From a checkpoint of a small model that answers yes/no questions on an image's attributes.
Model: 64-pixel images, encoder arch convnext, encoder norm layernorm, encoder activation gelu, encoder depths [3, 6, 3], fusion encoder norm rmsnorm.
Training: adamw at rate 0.00092, 12900 steps, batches of 256.
Rows from block 5 of the fusion encoder, named by matrix and row number. Each number is 500 + 40 x the weight over its row's rms, rounded and kept within 0 to 999. All counts start at 0. Numbers have three digits each. After the name is the row's rms in percent of the matrix's.
# fc2: MLP down (fusion_encoder.blocks.5.mlp.fc2.weight, 256x1024), inputs 612-647
fc2.0 102:477520520478499509495506507563494473464483491554485462563516477450485516497494479473524555489499522519494519
fc2.1 086:515539499533541540513509491491479517460452450450462473445508521523455470389476514525486539532534482478500475
fc2.2 063:507509451502474468483520452534467478501502496531506466455468549508508530567504430503501486519446449518525466
fc2.3 114:478523504514574497492620469490530479353487513477465481528514508469530545494488452449547456524510553486482513
fc2.4 068:477511519528454482456497520494517472507505477509554469421487491508528525539488525489485521523532409495483463
fc2.5 064:532539470593528480492512560507513500526479519453556492458499428500521506502511494503434522538480476496487486
fc2.6 115:497521480580535465510489485474498518488469528461558550464521518487491482482471547515516451547487492517509449
fc2.7 082:466482505497506527537450503503475494545483499543489554563499518505493483464533474508523508488504508542487488
fc2.8 065:492449462535449510511495442439499442550483532443476524495519512554528479441458484472481501482542481465529495
fc2.9 071:535506486487515460495573502438514510539449432448487511461527488523534506462514511542504456547509450498526491
fc2.10 132:496503552475490478455547502514502496423500480541454511443478479429474498487510445529525490495500516503505468
fc2.11 119:458515511500500481528584497526471486538511485541524616538547523528588516510505493499516519509509444496526516
fc2.12 065:488500485517441445480464552509549537561555468494537520511402525526493497584545479533568519466512447469486502
fc2.13 101:516539534504508523553494489508530481460487492523530548545527499475525494458548445494532579476543515523454488
fc2.14 120:520539434525538530540474497545502515495506514511496451595490547525445536514490521545487467478441564485450524
fc2.15 111:520528538476431465489497507529520521429508507519515446493503425447521486457517468506517505483553493562489442
fc2.16 085:455542491521512539487493494456430460450516517525511422612504482493461498589445485508500333504496478463511513
fc2.17 059:562509515500540502538460535532527444499528446546485473479506536476541516447435519486490521508482505517448541
fc2.18 080:554469514473482536501509421496488524457534491500473537525463540543507565501471553532519426520516497552474533
fc2.19 092:510485530448421441465505500402516475533480485490528438518498548484513493466511450487437553520522478479518484
fc2.20 067:530501472543546507523489515496494446487554440490555434523514534485509511449539468557482455436535509531512544
fc2.21 098:455507478517531548512646444523520521486514521477493522537533480503483516510529532508508458522479510517481513
fc2.22 077:485506504467498496494433542468493504483531547478469509492577548503491524512459452528449477476488476440445514
fc2.23 067:508512486545534540521537509553472482558536539556484475533587507552518466561531527434466469461527531501487484
fc2.24 066:478454525456517466445531524498502564649524531430504580552507489450519505531517608455461502479526487485472486
fc2.25 109:498532493484446513495581556511541468482473488455510522427518490512532505466434439494520512445510526533483518
fc2.26 092:514549517526524468437576503476498509399492465523538465511461422410541520466477430461463494532548486492454448
fc2.27 109:524504494466527476549498488498492487449486511514485484536508521460476523532558502499508496508490515513513516
fc2.28 064:495482543512525570516540505489452477478442551505495511552549513437546510520455535529503550515495506558534453
fc2.29 071:480509480490511520443431514567478480452504566539491477527477464503486471536472458517476490530473483546487548
fc2.30 099:483512503508485444438318480492509524498501559530510526559493481468497497568512457507473525445502543537503513
fc2.31 105:483485496502484568480489529583510477445519480512493477426481486527453455476447474493503454497473427508508475
fc2.32 073:477495492509522536506582476485484507362540514534517490510488453489530486401467483417448545514450461502478473
fc2.33 144:531506498491488459494475418438538508452517500463503507479483498407509500498494483491488490486513486512467478
fc2.34 127:471493534533517506488500456506517499427486486437495526471522488488533501494498483499495518503511503516483544
fc2.35 098:473496512519468478516447498515497530466514509524522476532491457464503489514471508538365473517547532497485470
fc2.36 065:542467491506453553448494424502486501517474473542552489489500466502486530450483527435523508512482493498528493
fc2.37 096:473594487488510503509448469511498474393507549493485506504541581416480522505520443510484530483486550540464527
fc2.38 059:448549484503510442515538458457447539452511459552541452508445489528509498487504463520484551476496493522483492
fc2.39 110:534516525465470498469454486499471515506520474470522543529497515497435486462503505474495488493527466534501517
fc2.40 068:470471475528509486435446606506498503545484453449481440487539503632464459516545486508492483482477467533474467
fc2.41 067:501516527500496472434406499435528516577512517484459460522489492486499486616476451500477531416512501504482511
fc2.42 104:597512509512563558503544622465505494494519507458508515461534401433479483409476558551522451502528544533559478
fc2.43 129:483496491500537516503560413465441507517503491500479541511529515460467555516502499490523481482460522524480517
fc2.44 066:459518540546557537499573510524462513510541507514500531495529499505508542463493486492489549516532518513543527
fc2.45 069:513492479441464518479513529470533473483418521481465490492480529470501575546539460480412500497470469508498540
fc2.46 099:486504491535489480528517489497495489527571481451539493510495485459483470468520435494529567551494535520467484
fc2.47 073:524530472473445475446430509436512499483491489441467504538457535496488514523508479489515503497532529477501507
fc2.48 116:496531475452475490500436534512513554482502507561526491547502514550435502555541525523445492482482477528512499
fc2.49 130:480517495415508510515519492505450510428499504534475469561490513558368540542480463497469486479513534541506547
fc2.50 061:496535494510507491516398462443506480494484483482573464584464525451519517504535522464479464491503524540482519
fc2.51 065:484520456497506489491492530500479471495547461520451433510493460514521493464554509546537491463466473465471524
fc2.52 064:502501511520445485516412466534506537452538530554550470528541477523530559529458443537505412483463581576487520
fc2.53 061:513467559488486497540482468489517498540446475505425502538548479481502578489490517496506499527495477501461514
fc2.54 081:477537496505530518504551493568441517455492503555499653564537476511470484424476519500538487599536426507493499
fc2.55 087:510509492561508537514419491446487492568460529513453495571480555527511468517456518483496482439472525480475528
fc2.56 117:495464465509484542520537467527500522491510490506508509503522490565509446502474525496497477507520482470495507
fc2.57 090:512501513489510493509493537495535507416475516501487485499538512452473488449479508543498409487498498543524501
fc2.58 077:524445467547447476522579485416522467504468502491438484507484508500569481548507475492500521506491535437513462
fc2.59 066:529493526494560503522420528470561477547470577468499540486520482494488470504464477489476478474476474462475453
fc2.60 081:517504511495486497497592543493498502498469531511442490492468513461475483444549529459571534537466615503519478
fc2.61 090:487531505493497465522583502464505506498526492515509589490495448504544523514483478512526545537489451535526471
fc2.62 121:500492460490557510498471494465483538490482494455551518487502480577478532489509475482545535481535498470500548
fc2.63 082:514490535481460507539488475491505474496537502489505493430453510466489519471541443474456506549540514455500472
fc2.64 066:442443456457464475433529485460523532487510423465478463493531465527489508520492485499496488511509459475516538
fc2.65 061:522530521479497493506585502412541485568525522552498530482509544493486458686508498531480474467537514541521476
fc2.66 084:526558516505593482528578464468443553527537467465512537558476480437502498464480481514489471581503544500507533
fc2.67 111:543439543525518467498554529489483528556500496539511538454523463503508467459501562537488528498500445518513495
fc2.68 089:496557518521507521521508482506481458460457461522493486564569560454542522477510526516507525497484574510469543
fc2.69 075:528499520513569494506468539507465480597474531527513513538471508548455475499538525552513482500505513493547545
fc2.70 064:486453473546507513507525513524519483536487534598497443562496468441464441509502485532589493458452527477454444
fc2.71 099:483445462593535555504484525535520513495525500446479455465507497508454494484469541506517535548510509467527526
fc2.72 105:503443493482460486445480498516548498532517473475471473470517463522471468478511509504535500521514448461468452
fc2.73 078:524534495521491562542508482535450528505479481504526491555562535519521498452535555553515574536499603485499608
fc2.74 081:497500490465471537503430506534427520554494486531512444514524513531459486531527499488453487390453478518524515
fc2.75 073:470413465515483499424487556434501488510516519481511491470406504429370508540471513489413478496505460461557456
fc2.76 065:625600509470461474511593558504512510453442490505448469426529514457481472421517481493524526561544481445479474
fc2.77 138:481492488498497525502563521444465517439475488462510483512516540563453501528477512492514515490477515489528506
fc2.78 096:485476482442419479511494492506500466538496528545458527554466483465547487503511463487479552444495469500462498
fc2.79 107:497475431520504549507491452520459517522484539433545466460533473497475467456454574512483479505432472523535466
fc2.80 066:471516507568547523535460444574497539538552518496490488495579533527478491540502529442479539493518475440472479
fc2.81 108:534499467495483482477525508534469468453473526491501517496474535514464480523486477506476538529492522499485559
fc2.82 071:523528494546543569508555461524474474512456479544499515508494488413504459405454514470496534560508507452524543
fc2.83 065:506520452533504492484525468538471469521486494476481479546498469472504478479477571518536532510525512502544465
fc2.84 124:544493522439518482478481496518518515486510530480557521511501408483492497484492468496491516499527510495517534
fc2.85 063:527494494539520520539517480478461507484516511485503465523439508510540513483542503526530498515461542487527495
fc2.86 097:584447505506485515525451451491522532522497510536498498599494460581554571528459503500495533532522542520478535
fc2.87 082:519528454482505508538522539515490521490497501514498451492518550617487506534513531492517507450508507446547558
fc2.88 081:498520503421469515501520445519475502462518524570460480539518493522519522581475428508509476437504495551498540
fc2.89 135:490490491516508529514557501474488513549473530521512545548520546545524503490522568475528529478478541509528543
fc2.90 068:539475472531527444498518512541515538597503498477469547556525464482486474536487562514469387521502463496518502
fc2.91 073:472476521504488462508504461527520493542500511490523498465512498424522466430503496469483453483450539490493484
fc2.92 065:564552479482504511471561522589487508475517456472541349487543509517506477493539513492429458508495482500506443
fc2.93 086:520516498549533491527556524554531516528498533501544568544508467525632521499529547541489527512518451495529536
fc2.94 075:522483485506462499480428523478483541495464503513501490487491472427512456484479492518497499482484493567490456
fc2.95 059:487491475481520527464490411465519476572505488427532463448471557477468520535503525531462513471460576491506532
fc2.96 082:536532490457465502485441467453492477511504465524535502411477486581449514536502493510457497501517498490469426
fc2.97 111:493497562491454400507545502501520505540506484573482537509486519464531487502515498479521519515507502507458508
fc2.98 091:492498510569523534519419455492525502549534529432531534452475491489516467499479596477568515476516489479508467
fc2.99 082:515517527477533520554524486481500452498523486502503539589494490493490520502480599525536529532506446514524492
fc2.100 082:528536501478511468472521507528530526544517470496498469519474490447495528481500443484495495532514474546552488
fc2.101 117:514492548491467430464506518453508490522524499467524501472476521447462484555512502495443525516552490513504469
fc2.102 079:460492510520483491511493426506528485482514479473496473469524593513494475571524483515495504473534613529467554
fc2.103 151:500511490549482527486482478473491530490535511403528509453481508492511503482477502496489469545485515507486469
fc2.104 078:473508483522520531502507462516469516473483504444533458487509482519535474543487517521513480521540450501540504
fc2.105 061:505475485510458572479480540469509522447467474522510520491501500488540557543508515512514516474460489480524519
fc2.106 075:548477490517529474497520502420467478520464486473470517484518493497438508508523506452509500480523498483482489
fc2.107 081:472520511512498494480444529559519469492519499522521540515542557533532500488477480466446457515500399516507505
fc2.108 069:503484485470421493536529494541473443479529447540471424563512498529472504504541527544477554542539495470529521
fc2.109 068:483484462543463499542473567455482511577478504505506512469473483519523508508480497470508467526519500455519485
fc2.110 096:532470525493498459466478534498533496462523476467454452463519484509481557495465447449448474397475459551459442
fc2.111 078:477478527527517496467524533526509536505504481533482485504531449459500501501486535491589521537479487529494508
fc2.112 166:509496477521526533476583545506473488440504450427502486396479449531498502402481496526521506484504445503523437
fc2.113 372:500494531430425443454436566452560521467533495463508464427460455403479496441493444492474484465581455498496430
fc2.114 107:526511456493460529494593485546482492458454464515455450501516521494529503497526524503425566506483490505514528
fc2.115 079:518549529515529498506479536495498478476530474502468499495475425501523490459513463494531519522542462505446500
fc2.116 064:497472488542534491536459437523497456532525492534528503506578517477509515474570519445497499509502495491473521
fc2.117 076:513468545469496494502493465513502528477491549532496487545487494488474506461462403511527548468495513525421468
fc2.118 100:541544493559511506534496517510522484479490451524492486534529501477529545531534479495517557561513560468411525
fc2.119 120:482518471492467520476481480504492510463490467467487484518542533509393505512496518531465451476504471462500502
fc2.120 116:523504531478468496504434565465500522621529510451517491460517433448441516475441507508519476481499502540547486
fc2.121 149:567472504534559527526512427478469502600495473522474521516509525576489524530480554494510540570513527543515527
fc2.122 059:521498502498500503547527529560521522592562468504446533464524558537419482546482504564481508574456488532569518
fc2.123 130:511518498502467473528509537471497494460517527476551508466517474480556520459508463539460509532525530498498449
fc2.124 080:476502536509562552562552526530475503420485435485473527495579506508502542470529487479473532516541487506511546
fc2.125 075:443457465474517501493549551481500498496517487501512463519471432477453495433478543559538475510493491497543486
fc2.126 145:510473491488507497501474464500474484518518483520484507551490527574468488566516520494483501476461492559500551
fc2.127 096:511567515441507524575490504553489497396496481585482507711542507553505504575539559498527443487455501521502537
fc2.128 120:504557522573601526531564506477487503511503504481531601480531541460566522473511517510571479528468488503522479
fc2.129 063:498507473478474477505560478541517513450400510521537477528523534443564512501477503481514512506448457515497488
fc2.130 134:487498480557510488486479590426488560518526514544523537482489518533494491522519522497519550510512541507513515
fc2.131 063:497443493511509473496531491487475486514524466478487446535501566501516485465499496541470512489560465534518523
fc2.132 102:444536513480462466462511589493536478442500497578478519488527477465512539508482463477513488457489508477502506
fc2.133 094:473440482466535519431516486508547478596502539461529482518522467522500494489507577522483465532487431450498459
fc2.134 078:510551495494488475494515528458463482487462527511466456495466501467518490454520498501482512482490448487495507
fc2.135 065:527543502463442490481432506491578504511515583514488538495524559511556509505431470502501528495443513492459446
fc2.136 127:541504482484444449523552525406495497496501488488489493453492486511498474473503503498517520457501488529507439
fc2.137 078:468477560445500524490442516514510499546507559513509490445470425456453527507496491453548543432524471475531469
fc2.138 086:506489514519517472479529525447487486462479469488524522485504486640469503524505508495480493536476459498503507
fc2.139 091:515493502528479493520535512472470539467466461495508528514499498628453525551478462494526488529521487538530523
fc2.140 118:477420479444490472507488532470481520483513527471476450475497508573485488495496506549365442481504448444539503
fc2.141 083:425499564512469433501557511503485517535470436423453478430475518436449490480447536497459509534495481426531494
fc2.142 122:491484500494525502462500537510493489486485486483509489455489420368457492467483488524477503536515500486489520
fc2.143 123:469530472503406499511560446506512533454509508515490524537502618484435517553496491491533444476475491497452489
fc2.144 069:503475500490465492529491520501534518514497463501520462482470435466488480522440506532510496524514492490554448
fc2.145 088:429472488541522478511634534480502465518505475509502522546487503515529504493500498481536516490482492517493490
fc2.146 111:445482489481521548480578515458492500493512532464519506454527514460570503483470532504503499529493502432511491
fc2.147 092:489524526532541452497533491451463519482515514560544486496537511435481497424489513558454404509476451509460504
fc2.148 091:498491467489507452435478536488475488517485490432556481468471532575499483497502510515430470490493446481546513
fc2.149 077:483488445538578517556431475491503501521465548554554523579525483487519522504486540478462481456508478481477504
fc2.150 096:511520506541495478460509513496508452481467449446491473453455503438514520506459378507516506543514439434452437
fc2.151 086:564499555516504481526534490501533498469497493536497552492514449515520513396535462507527554543507447535484475
fc2.152 128:543431534445463484518552510488497500471509455529501518519455471472448539464488506501526529505557458573517513
fc2.153 105:530548536539526522508418527512496540658531519517527555522522403536537479487490630572475470582546516554548473
fc2.154 129:540516521462451430479413540479467479474514503496550496499460441473554485447490458473468489478549480530488474
fc2.155 098:518447522473474496519485455518512474488475561510531430439505579441440496522494495503464473425464524512476538
fc2.156 123:472512562531460485493612475470512432489521533484521516500492515498602510472456475496551530482519525567444510
fc2.157 267:500513452549545543532514448547478501577498503521491542557523545587513494563521566506524505523441534464500576
fc2.158 105:518505505468535517495403545535504561479524497547501512506534517601482495512502559518486484487470498493543549
fc2.159 070:502481485484510526502509513574512487450496502547492459497488492537464502472472482556453469527454510530500467
fc2.160 089:513478515510506511452459577470510505503529431484477522551496531454484488489548527563486496444507518466498497
fc2.161 067:520488482470527506502419500535476454528492524513519472526492542499517533598524533508476473504507546500465476
fc2.162 099:493494502532494482487563506465506463494480490502524504502507478453558475527433546518517515553489499491490510
fc2.163 079:536529513556514541511546488484488536465516481528508492593548486545511493503476480522537481521485502545530515
fc2.164 092:461469492458479480490473509511474450500513460471472477456501504482453553495456526475425440515453484519534503
fc2.165 107:515503489578574555490609476548496506470504550561538500490490508545522524484464503507531507547412487482518497
fc2.166 063:570480513507513515512494517448503545514544497478509525487508499523517507395472514529515530478479484544496425
fc2.167 110:519478460482456500503507498502526515514475527537495472523479563506472548543469462527484478463486480475462490
fc2.168 086:486493470530497532496469569509518492502510494460518423385493474482487469523502512536438459456438496502494456
fc2.169 066:538448514513503418544532479523543526531486547517497541522457541464513529493516559519443553514516513564526520
fc2.170 110:467535492457473518472469481473508467470502548486487504561503537497497503464473484538421496482475483478483485
fc2.171 100:509514482491501474487535461466523444491548519450517467466484504446542499447500465542438486504477463462493455
fc2.172 120:487529478557552536566517481543447502595486479483516547540547504505532500529507622539513538529468556516535546
fc2.173 079:505469499517541512470486515482460455472500529437541478424471503544480466504460502480524523484477462457500501
fc2.174 061:574529559556533462477494486545526517505566523509437510476490509512472510572565492512461416558503518481544471
fc2.175 078:454515481481493502501494472497529486485566510560476476566555550498532476573481528571485479463468536503504522
fc2.176 136:523581520522499512602476465509486493563469520528541484566531436452572485409473540528543518482446525547486468
fc2.177 124:616526498480456511482531488471457504475467556432538474519487532490502524498490478501493502486476512563460500
fc2.178 068:493459498510532525496460519498490507524542547476522576526463525460521475528519517466531495407485558549491575
fc2.179 102:422498469550508538549546486507486482475472497445526456451494526493472455548495504519505545535471524422522504
fc2.180 070:491567543488509533541501559483463522419487529556493480488503482500471489467480471432448538487524459548520515
fc2.181 105:490502536519573539460561517549528512462500529538559541521559476485564490485505582543504511580516519443517523
fc2.182 232:519509474551548549530523456540457479541485504532503522568528531583507498553510579488505519524441520492488523
fc2.183 077:486537509505566489458535464492460507549507560492565490539486534508502513518514521517511460567542501432494540
fc2.184 103:544548466513476516490455494547499539509497484503470500495463522665440519515498515521495501519512491493524525
fc2.185 095:555506490497495517481430462462497519474504533450507461481496576568498550595489452489447418476499544497522540
fc2.186 080:524478526438438504524531563408531514505530502494489509497467470523440459537446470417599492487562561521520516
fc2.187 069:487482503510481517541463512510504473465481528506515522465499470444565530462449467445557518513478455506511458
fc2.188 143:442487489509466483480551478459521490494498504472472483523465525520499480489504484446551490500506499476458533
fc2.189 118:563551545479429512500483513496500480385494484494533474502504451488514490476479460486494540477528489584476473
fc2.190 099:527535494457472492505523442463526467464489512558482492480464506520499494445495433437519513471502462545443474
fc2.191 070:479500532499507491525546476500509498464498489467474450494525533480473538457480499453525510527476459493479518
fc2.192 064:516473427460474518503510493479544528523482492464515487518493422493498439512485533499570496464494470505508500
fc2.193 064:496534500496480520536484534486517504511517515521562516514521523528533482560543488535481488495470499470502491
fc2.194 066:426495501493529474433526532600456417464420465548519491473469442434467508522514442463492529553450453482537487
fc2.195 089:493506485501497545531428502564507541526486529547530468552537488524574496543539533492438439454540502499523483
fc2.196 136:531486508455481479495466564491489521398516493574499476517473440480516492501489490488471438521492438533500468
fc2.197 107:478517530453487437521426526532519457596518498514488455534485501524526487544501477491491531472493515529515468
fc2.198 072:480447458438403442462515468466508500515501532511503518469486593384508474493508482468485495455486479507448533
fc2.199 082:525454508491482473417463568537521483502474423491519465427506422504492466444515438530417564535533414525483456
fc2.200 065:477521443561496513477469490541474453432535496520448559489477540499487490485447458543489504507494471520435459
fc2.201 087:473455517486451481495438533506520482541566553534526436502472466559481490498476460473496486497494453492492412
fc2.202 099:466515487535545528547419505530516504499511512485501500545556619532478476612491516514465508495473561452493568
fc2.203 077:505511524505464497575435534514521477565453461522455509493498539463463475529488520456539534490510548487489553
fc2.204 117:439509513434475434511437550511510475463495516546512484517514507518527455556553485521455561465457576502485533
fc2.205 073:554444508499506443478508524428442532518456468519498563346458521557429538468469525485505465478502495535525526
fc2.206 119:465520454532598471510528535553500541450509526504461491454469449490506460525547519455492499481489501438471503
fc2.207 082:544544475505593540481535487494498480525456506502510527517544449518565523428471534516441411511536343504513496
fc2.208 148:482507498444456446497423514484550511526531548500497460481490487517513482509481484490452468452515472509479460
fc2.209 121:490501511567552524501583514539489510441495433430469493429493404492495504490529516557492524560472522465510513
fc2.210 075:496512494482456566481482474528524477583536551548455538475554443479554528505496521506525524494488465546529455
fc2.211 096:495452495479467488460505548522540530418495498550496443470510461490513463490531444512513527531467539475519519
fc2.212 085:561543536522491477497468496465501488578533551501555541497525452435603490470524516492486519487512496594511414
fc2.213 072:510487478494536553515506501585502453545514483490517444471538543536471480544471515530558505580516481480519522
fc2.214 078:477466512570552532535581494539530533478507481491519485466512523558514511570496522521531471587494516460512588
fc2.215 073:511479458579491516520550507572478470511467497544501537519500431483549561442502528544543543599481515481476473
fc2.216 073:442513501508475511500543487486517515464465483418480512493508477555499472508527514485509557513464557490478525
fc2.217 065:475509494458508524438421546455462479499525527450541491504500491540481535534473514586479537529493514530508526
fc2.218 125:475525508495479449478467495506498485429478531590493544534470491500486503502498470486465471434519476529479522
fc2.219 066:514537492510514510498471530429487443502506486467481497456498430560533500408527486566562519468486489484553472
fc2.220 092:456440513503408507436487459478499493453487488428458509489474627476405505488496476508552497529549514448497503
fc2.221 057:492553547501400520578559484569495452433525482523487533502537461469512481440481451465496554491450495569535443
fc2.222 080:520468470443461466409516514508515499566484482552478498567493498464546481464453449504447605488538483504449494
fc2.223 104:494530471503468531491505472514508495488467488555500495546489564539518510519512466464508512489496486532487514
fc2.224 091:519511505481504485470452450469491518490515508545466551559472616502519529541514533507530532468510531495498588
fc2.225 069:521540510520568533502488515483520512490479517500518545585587469520559490494474468464481509491482523520486515
fc2.226 081:510531538560565506523376529509464521525498539534532523539501434536493519478436548551528491493487470511552498
fc2.227 133:489458482520498505504451489495462507509510474455512523515508531609507457490498515512453517510486530472493546
fc2.228 170:491459471485509543508539459562502481508491527529472447521533543526496487519488565513503528504442541510510583
fc2.229 098:499507487462460522461512445468540515445535532512554483472459522473448496504491398471515500488465480499491524
fc2.230 089:455449524507468512545549502518505482499523499519501476478513480487501453342452572501574517508500554515502482
fc2.231 094:483479505379441450514521473495499503460453507484490475434500547497449511477490457429508500514506529485470547
fc2.232 130:513490547440475463471446549464500499540502499518485517514494511482429511493484491498443510457523494487512486
fc2.233 110:493487510454493502538505484557525506448483475511489523487491466458469475495506544477467462482489529507504509
fc2.234 066:547466489528506486551455534449500541517494481454508533497431495554473540508514521489493501517568479480562510
fc2.235 083:494540511443481476492519500419532484478494433453472576527500490451439496505467458471548503521560502513468516
fc2.236 076:547474512489524503506465518556525488527529556559485449493497556489468522567491511499506381495471482529539475
fc2.237 063:478574502495522527555554505554475535468524489513486518539477534499453467436491487515489517528513524523454539
fc2.238 251:504487461558570567561569452538450481518481497546466534608530559586511496560511550523528500517425553453494586
fc2.239 077:439514512523586578537571444511481526485429610485442495533538532518562483495490521542454419488521470485504506
fc2.240 122:502469472564517506506569485482436474529498473523483569527467488516556530544437542522478534514487472454477500
fc2.241 079:477489491460439510533482454508539464414519505508520496539554547479458518494527490471477529517524567520504559
fc2.242 124:515484510534559536508634517503464491526520481518504486580496516566492475491502516478503529506451477508526520
fc2.243 069:443498515505490497531571465467540480518530469477494572547457552494462491508463461478528550495476567529504474
fc2.244 069:516532496550472506477485469469508494535518514417524536499498438517514482503557492451572507475558467528476464
fc2.245 203:568503492530541510525544445510457469588522503501518531536497476549553498504487583519519543502459525541482557
fc2.246 066:531564534561563500568514529501502475538575437496502575490524481491523503424534575513565573547542443485566467
fc2.247 063:491541558524455496549444438490536536495522509557470583491484523571470494543497491458569487449538546559528553
fc2.248 068:509528503490518452509479522509491476525525562519514502476473499461573507451510521471497473521488441518528509
fc2.249 068:486487521503519467481557485494479438471481492493532522514511487498519489536484509437537501500506461553475505
fc2.250 130:470513448443446490493488491476524461505502515484489511510502532582498494512486488477532452426494483496505541
fc2.251 064:471536465520528487519503526503489475475482562522495494493504505513534471525495457518490442531457532545516535
fc2.252 071:493484501534480494503532567523492469576485502471491534461513462458513497478439545513474508535490449508493489
fc2.253 067:478553472481488476561483535442489573434502522477521479549469557481509499504499415552526449437561535542482460
fc2.254 063:504504467519504529532538474511557520502509470451476546510541488521540467523563523501499501532508515546482481
fc2.255 108:497500482538528502519409466508523465553513570549532571544512549574521491491561514463526509478482521486525608