Rows from block 3 of the fusion encoder, named by matrix and row number. Each number is 200 + 30 x the weight over the matrix's rms, rounded and kept within 0 to 999. All counts start at 0.
# fc2: MLP down (fusion_encoder.blocks.3.mlp.fc2.weight, 256x1024), inputs 936-987
fc2.51,222,185,215,206,220,209,158,207,171,203,197,209,197,191,223,235,197,200,211,228,200,179,199,163,213,150,213,178,187,191,218,194,196,203,215,209,198,220,181,222,180,204,178,205,186,226,202,209,196,195,207,220
fc2.52,221,198,223,238,199,206,252,212,146,196,208,182,219,198,196,204,218,182,198,219,219,198,194,223,205,216,200,194,167,203,173,166,246,197,221,210,201,237,191,203,175,224,182,182,198,238,196,187,195,201,186,226
fc2.53,211,199,187,176,208,206,205,191,205,211,201,209,208,229,190,177,218,196,181,212,194,202,190,214,219,234,203,204,213,178,207,190,210,185,169,199,213,198,215,188,214,215,208,211,223,167,203,186,195,203,210,229
fc2.54,206,205,200,124,219,192,367,207,227,268,189,153,154,207,197,226,218,195,198,244,234,207,199,198,134,204,193,196,185,200,178,175,194,182,232,213,221,211,199,189,199,230,193,58,167,191,197,213,209,212,199,143
fc2.55,238,188,273,192,159,184,196,191,121,157,204,206,156,261,203,155,232,191,189,203,244,212,205,182,305,143,189,193,176,207,228,209,232,211,183,187,168,205,216,218,203,211,182,182,196,212,204,214,198,194,194,207
fc2.56,248,195,194,160,239,164,154,216,326,237,201,186,169,222,182,242,240,192,165,153,146,179,206,218,238,129,163,237,210,169,163,195,143,136,212,201,214,202,208,202,183,186,200,220,224,244,214,159,176,226,177,173
fc2.57,222,196,228,267,194,210,272,227,181,210,206,228,267,210,204,137,205,182,233,257,237,206,208,175,244,223,216,192,208,206,210,217,280,212,203,230,226,202,200,222,204,240,197,226,213,222,196,200,195,185,181,235
fc2.58,226,190,179,260,196,201,172,222,271,216,199,168,213,175,241,179,177,198,224,210,212,166,191,140,214,203,200,211,204,189,213,228,188,200,185,232,212,245,204,224,201,221,217,140,159,215,200,213,183,187,214,159
fc2.59,178,221,209,236,194,190,234,186,203,188,203,220,174,186,164,188,166,185,196,177,203,185,222,196,224,253,192,173,184,182,190,196,224,172,181,178,198,199,172,211,223,176,153,261,207,227,207,205,188,185,210,209
fc2.60,194,206,168,219,216,209,253,228,232,204,206,169,214,247,212,211,210,210,225,132,170,197,196,198,175,231,186,199,197,193,196,207,171,186,218,203,199,165,178,214,188,222,171,161,177,220,198,244,210,234,207,206
fc2.61,203,185,186,257,267,194,354,288,223,243,193,189,243,184,203,279,208,188,208,209,200,218,198,191,234,194,189,223,189,255,200,200,232,195,271,229,281,190,184,187,169,256,189,170,208,248,200,242,180,239,184,170
fc2.62,272,205,201,214,200,222,158,268,153,157,213,217,189,290,191,212,198,217,220,193,203,178,203,223,184,198,200,195,197,214,207,234,163,214,224,202,209,224,163,211,207,182,190,112,150,197,190,189,205,230,188,178
fc2.63,205,215,137,151,229,183,84,157,232,162,205,211,185,157,207,155,171,214,186,223,163,196,186,175,211,205,204,195,183,217,211,192,160,191,183,201,212,217,197,196,207,177,229,288,201,208,167,138,185,197,220,219
fc2.64,219,213,211,180,252,203,216,187,245,198,194,179,196,203,193,228,187,183,207,199,162,200,193,214,176,154,178,205,200,197,198,208,155,202,212,192,196,201,196,193,228,169,217,213,204,179,174,185,195,189,196,166
fc2.65,173,220,215,203,204,190,187,198,170,197,205,192,229,161,194,209,207,200,208,233,262,206,202,171,168,199,183,196,180,182,202,240,261,235,202,206,209,197,195,208,193,213,223,196,201,212,216,203,211,208,209,220
fc2.66,198,215,182,198,195,202,177,216,204,196,205,169,222,194,202,230,178,224,184,192,189,189,190,177,165,195,208,206,193,178,191,184,181,219,221,198,192,177,246,191,198,226,191,162,187,194,226,188,190,224,201,196
fc2.67,155,191,120,222,201,199,159,269,180,227,169,193,237,93,193,230,202,204,165,130,188,179,192,201,151,235,197,222,219,210,195,174,188,206,180,208,182,188,263,191,167,215,210,155,164,231,182,200,171,204,197,189
fc2.68,231,189,264,286,184,197,246,166,171,238,217,190,176,269,222,239,171,189,223,254,215,205,212,187,197,202,227,232,171,194,205,181,198,172,235,206,222,231,164,214,204,253,211,163,212,219,200,183,215,212,184,174
fc2.69,213,191,226,209,211,176,241,230,197,243,223,198,190,212,200,151,233,220,201,213,256,195,192,180,200,196,196,183,219,192,209,186,217,220,227,230,221,202,210,215,240,233,191,183,194,238,200,207,180,216,174,175
fc2.70,207,213,174,218,195,201,170,185,174,161,184,209,193,212,184,148,212,193,196,196,221,197,195,216,188,234,206,184,197,172,187,193,232,219,165,190,189,196,154,198,183,179,175,177,189,168,203,221,193,159,190,216
fc2.71,208,188,209,206,195,221,213,289,196,191,195,219,186,175,198,201,213,202,210,186,265,218,200,192,237,170,212,198,229,167,211,200,209,180,187,213,171,219,207,231,195,198,194,152,178,200,219,246,187,189,197,169
fc2.72,167,228,210,130,230,213,19,216,177,110,171,228,196,188,193,187,196,199,202,211,170,176,204,227,190,170,184,194,218,197,198,200,173,125,122,186,176,202,208,169,180,56,224,253,206,162,189,216,219,142,215,186
fc2.73,250,211,245,202,175,219,260,118,174,232,203,195,194,309,187,235,205,205,213,171,131,206,216,263,211,233,212,201,123,217,205,176,123,187,211,191,176,218,183,186,195,258,236,226,157,176,233,175,221,235,191,181
fc2.74,136,193,218,195,145,225,239,240,152,171,192,236,152,273,188,278,193,195,172,163,239,186,198,258,197,275,209,187,175,178,178,150,264,152,183,229,240,204,235,186,168,209,208,161,211,162,204,245,194,166,213,182
fc2.75,144,196,157,225,141,213,203,158,195,216,211,204,212,131,209,240,195,194,183,207,200,223,206,184,142,163,192,197,185,188,204,181,181,200,230,201,178,206,211,184,205,234,198,195,206,221,182,236,209,218,177,194
fc2.76,193,194,191,195,201,201,194,232,206,182,197,212,226,187,195,132,212,226,197,181,212,210,196,192,181,219,194,202,233,181,216,211,262,214,225,216,213,202,162,199,188,194,184,159,177,132,213,224,200,175,186,189
fc2.77,294,186,282,146,176,173,69,193,190,150,161,204,185,302,230,124,241,264,199,233,195,190,180,152,193,101,169,221,263,194,218,212,230,214,158,224,187,205,212,198,211,163,202,140,178,201,209,193,199,189,191,261
fc2.78,258,204,220,221,195,220,270,158,240,231,203,198,206,257,181,205,190,223,198,209,180,196,219,224,181,131,198,239,222,186,201,182,256,208,196,189,237,190,152,198,204,213,177,199,186,155,197,195,194,219,180,182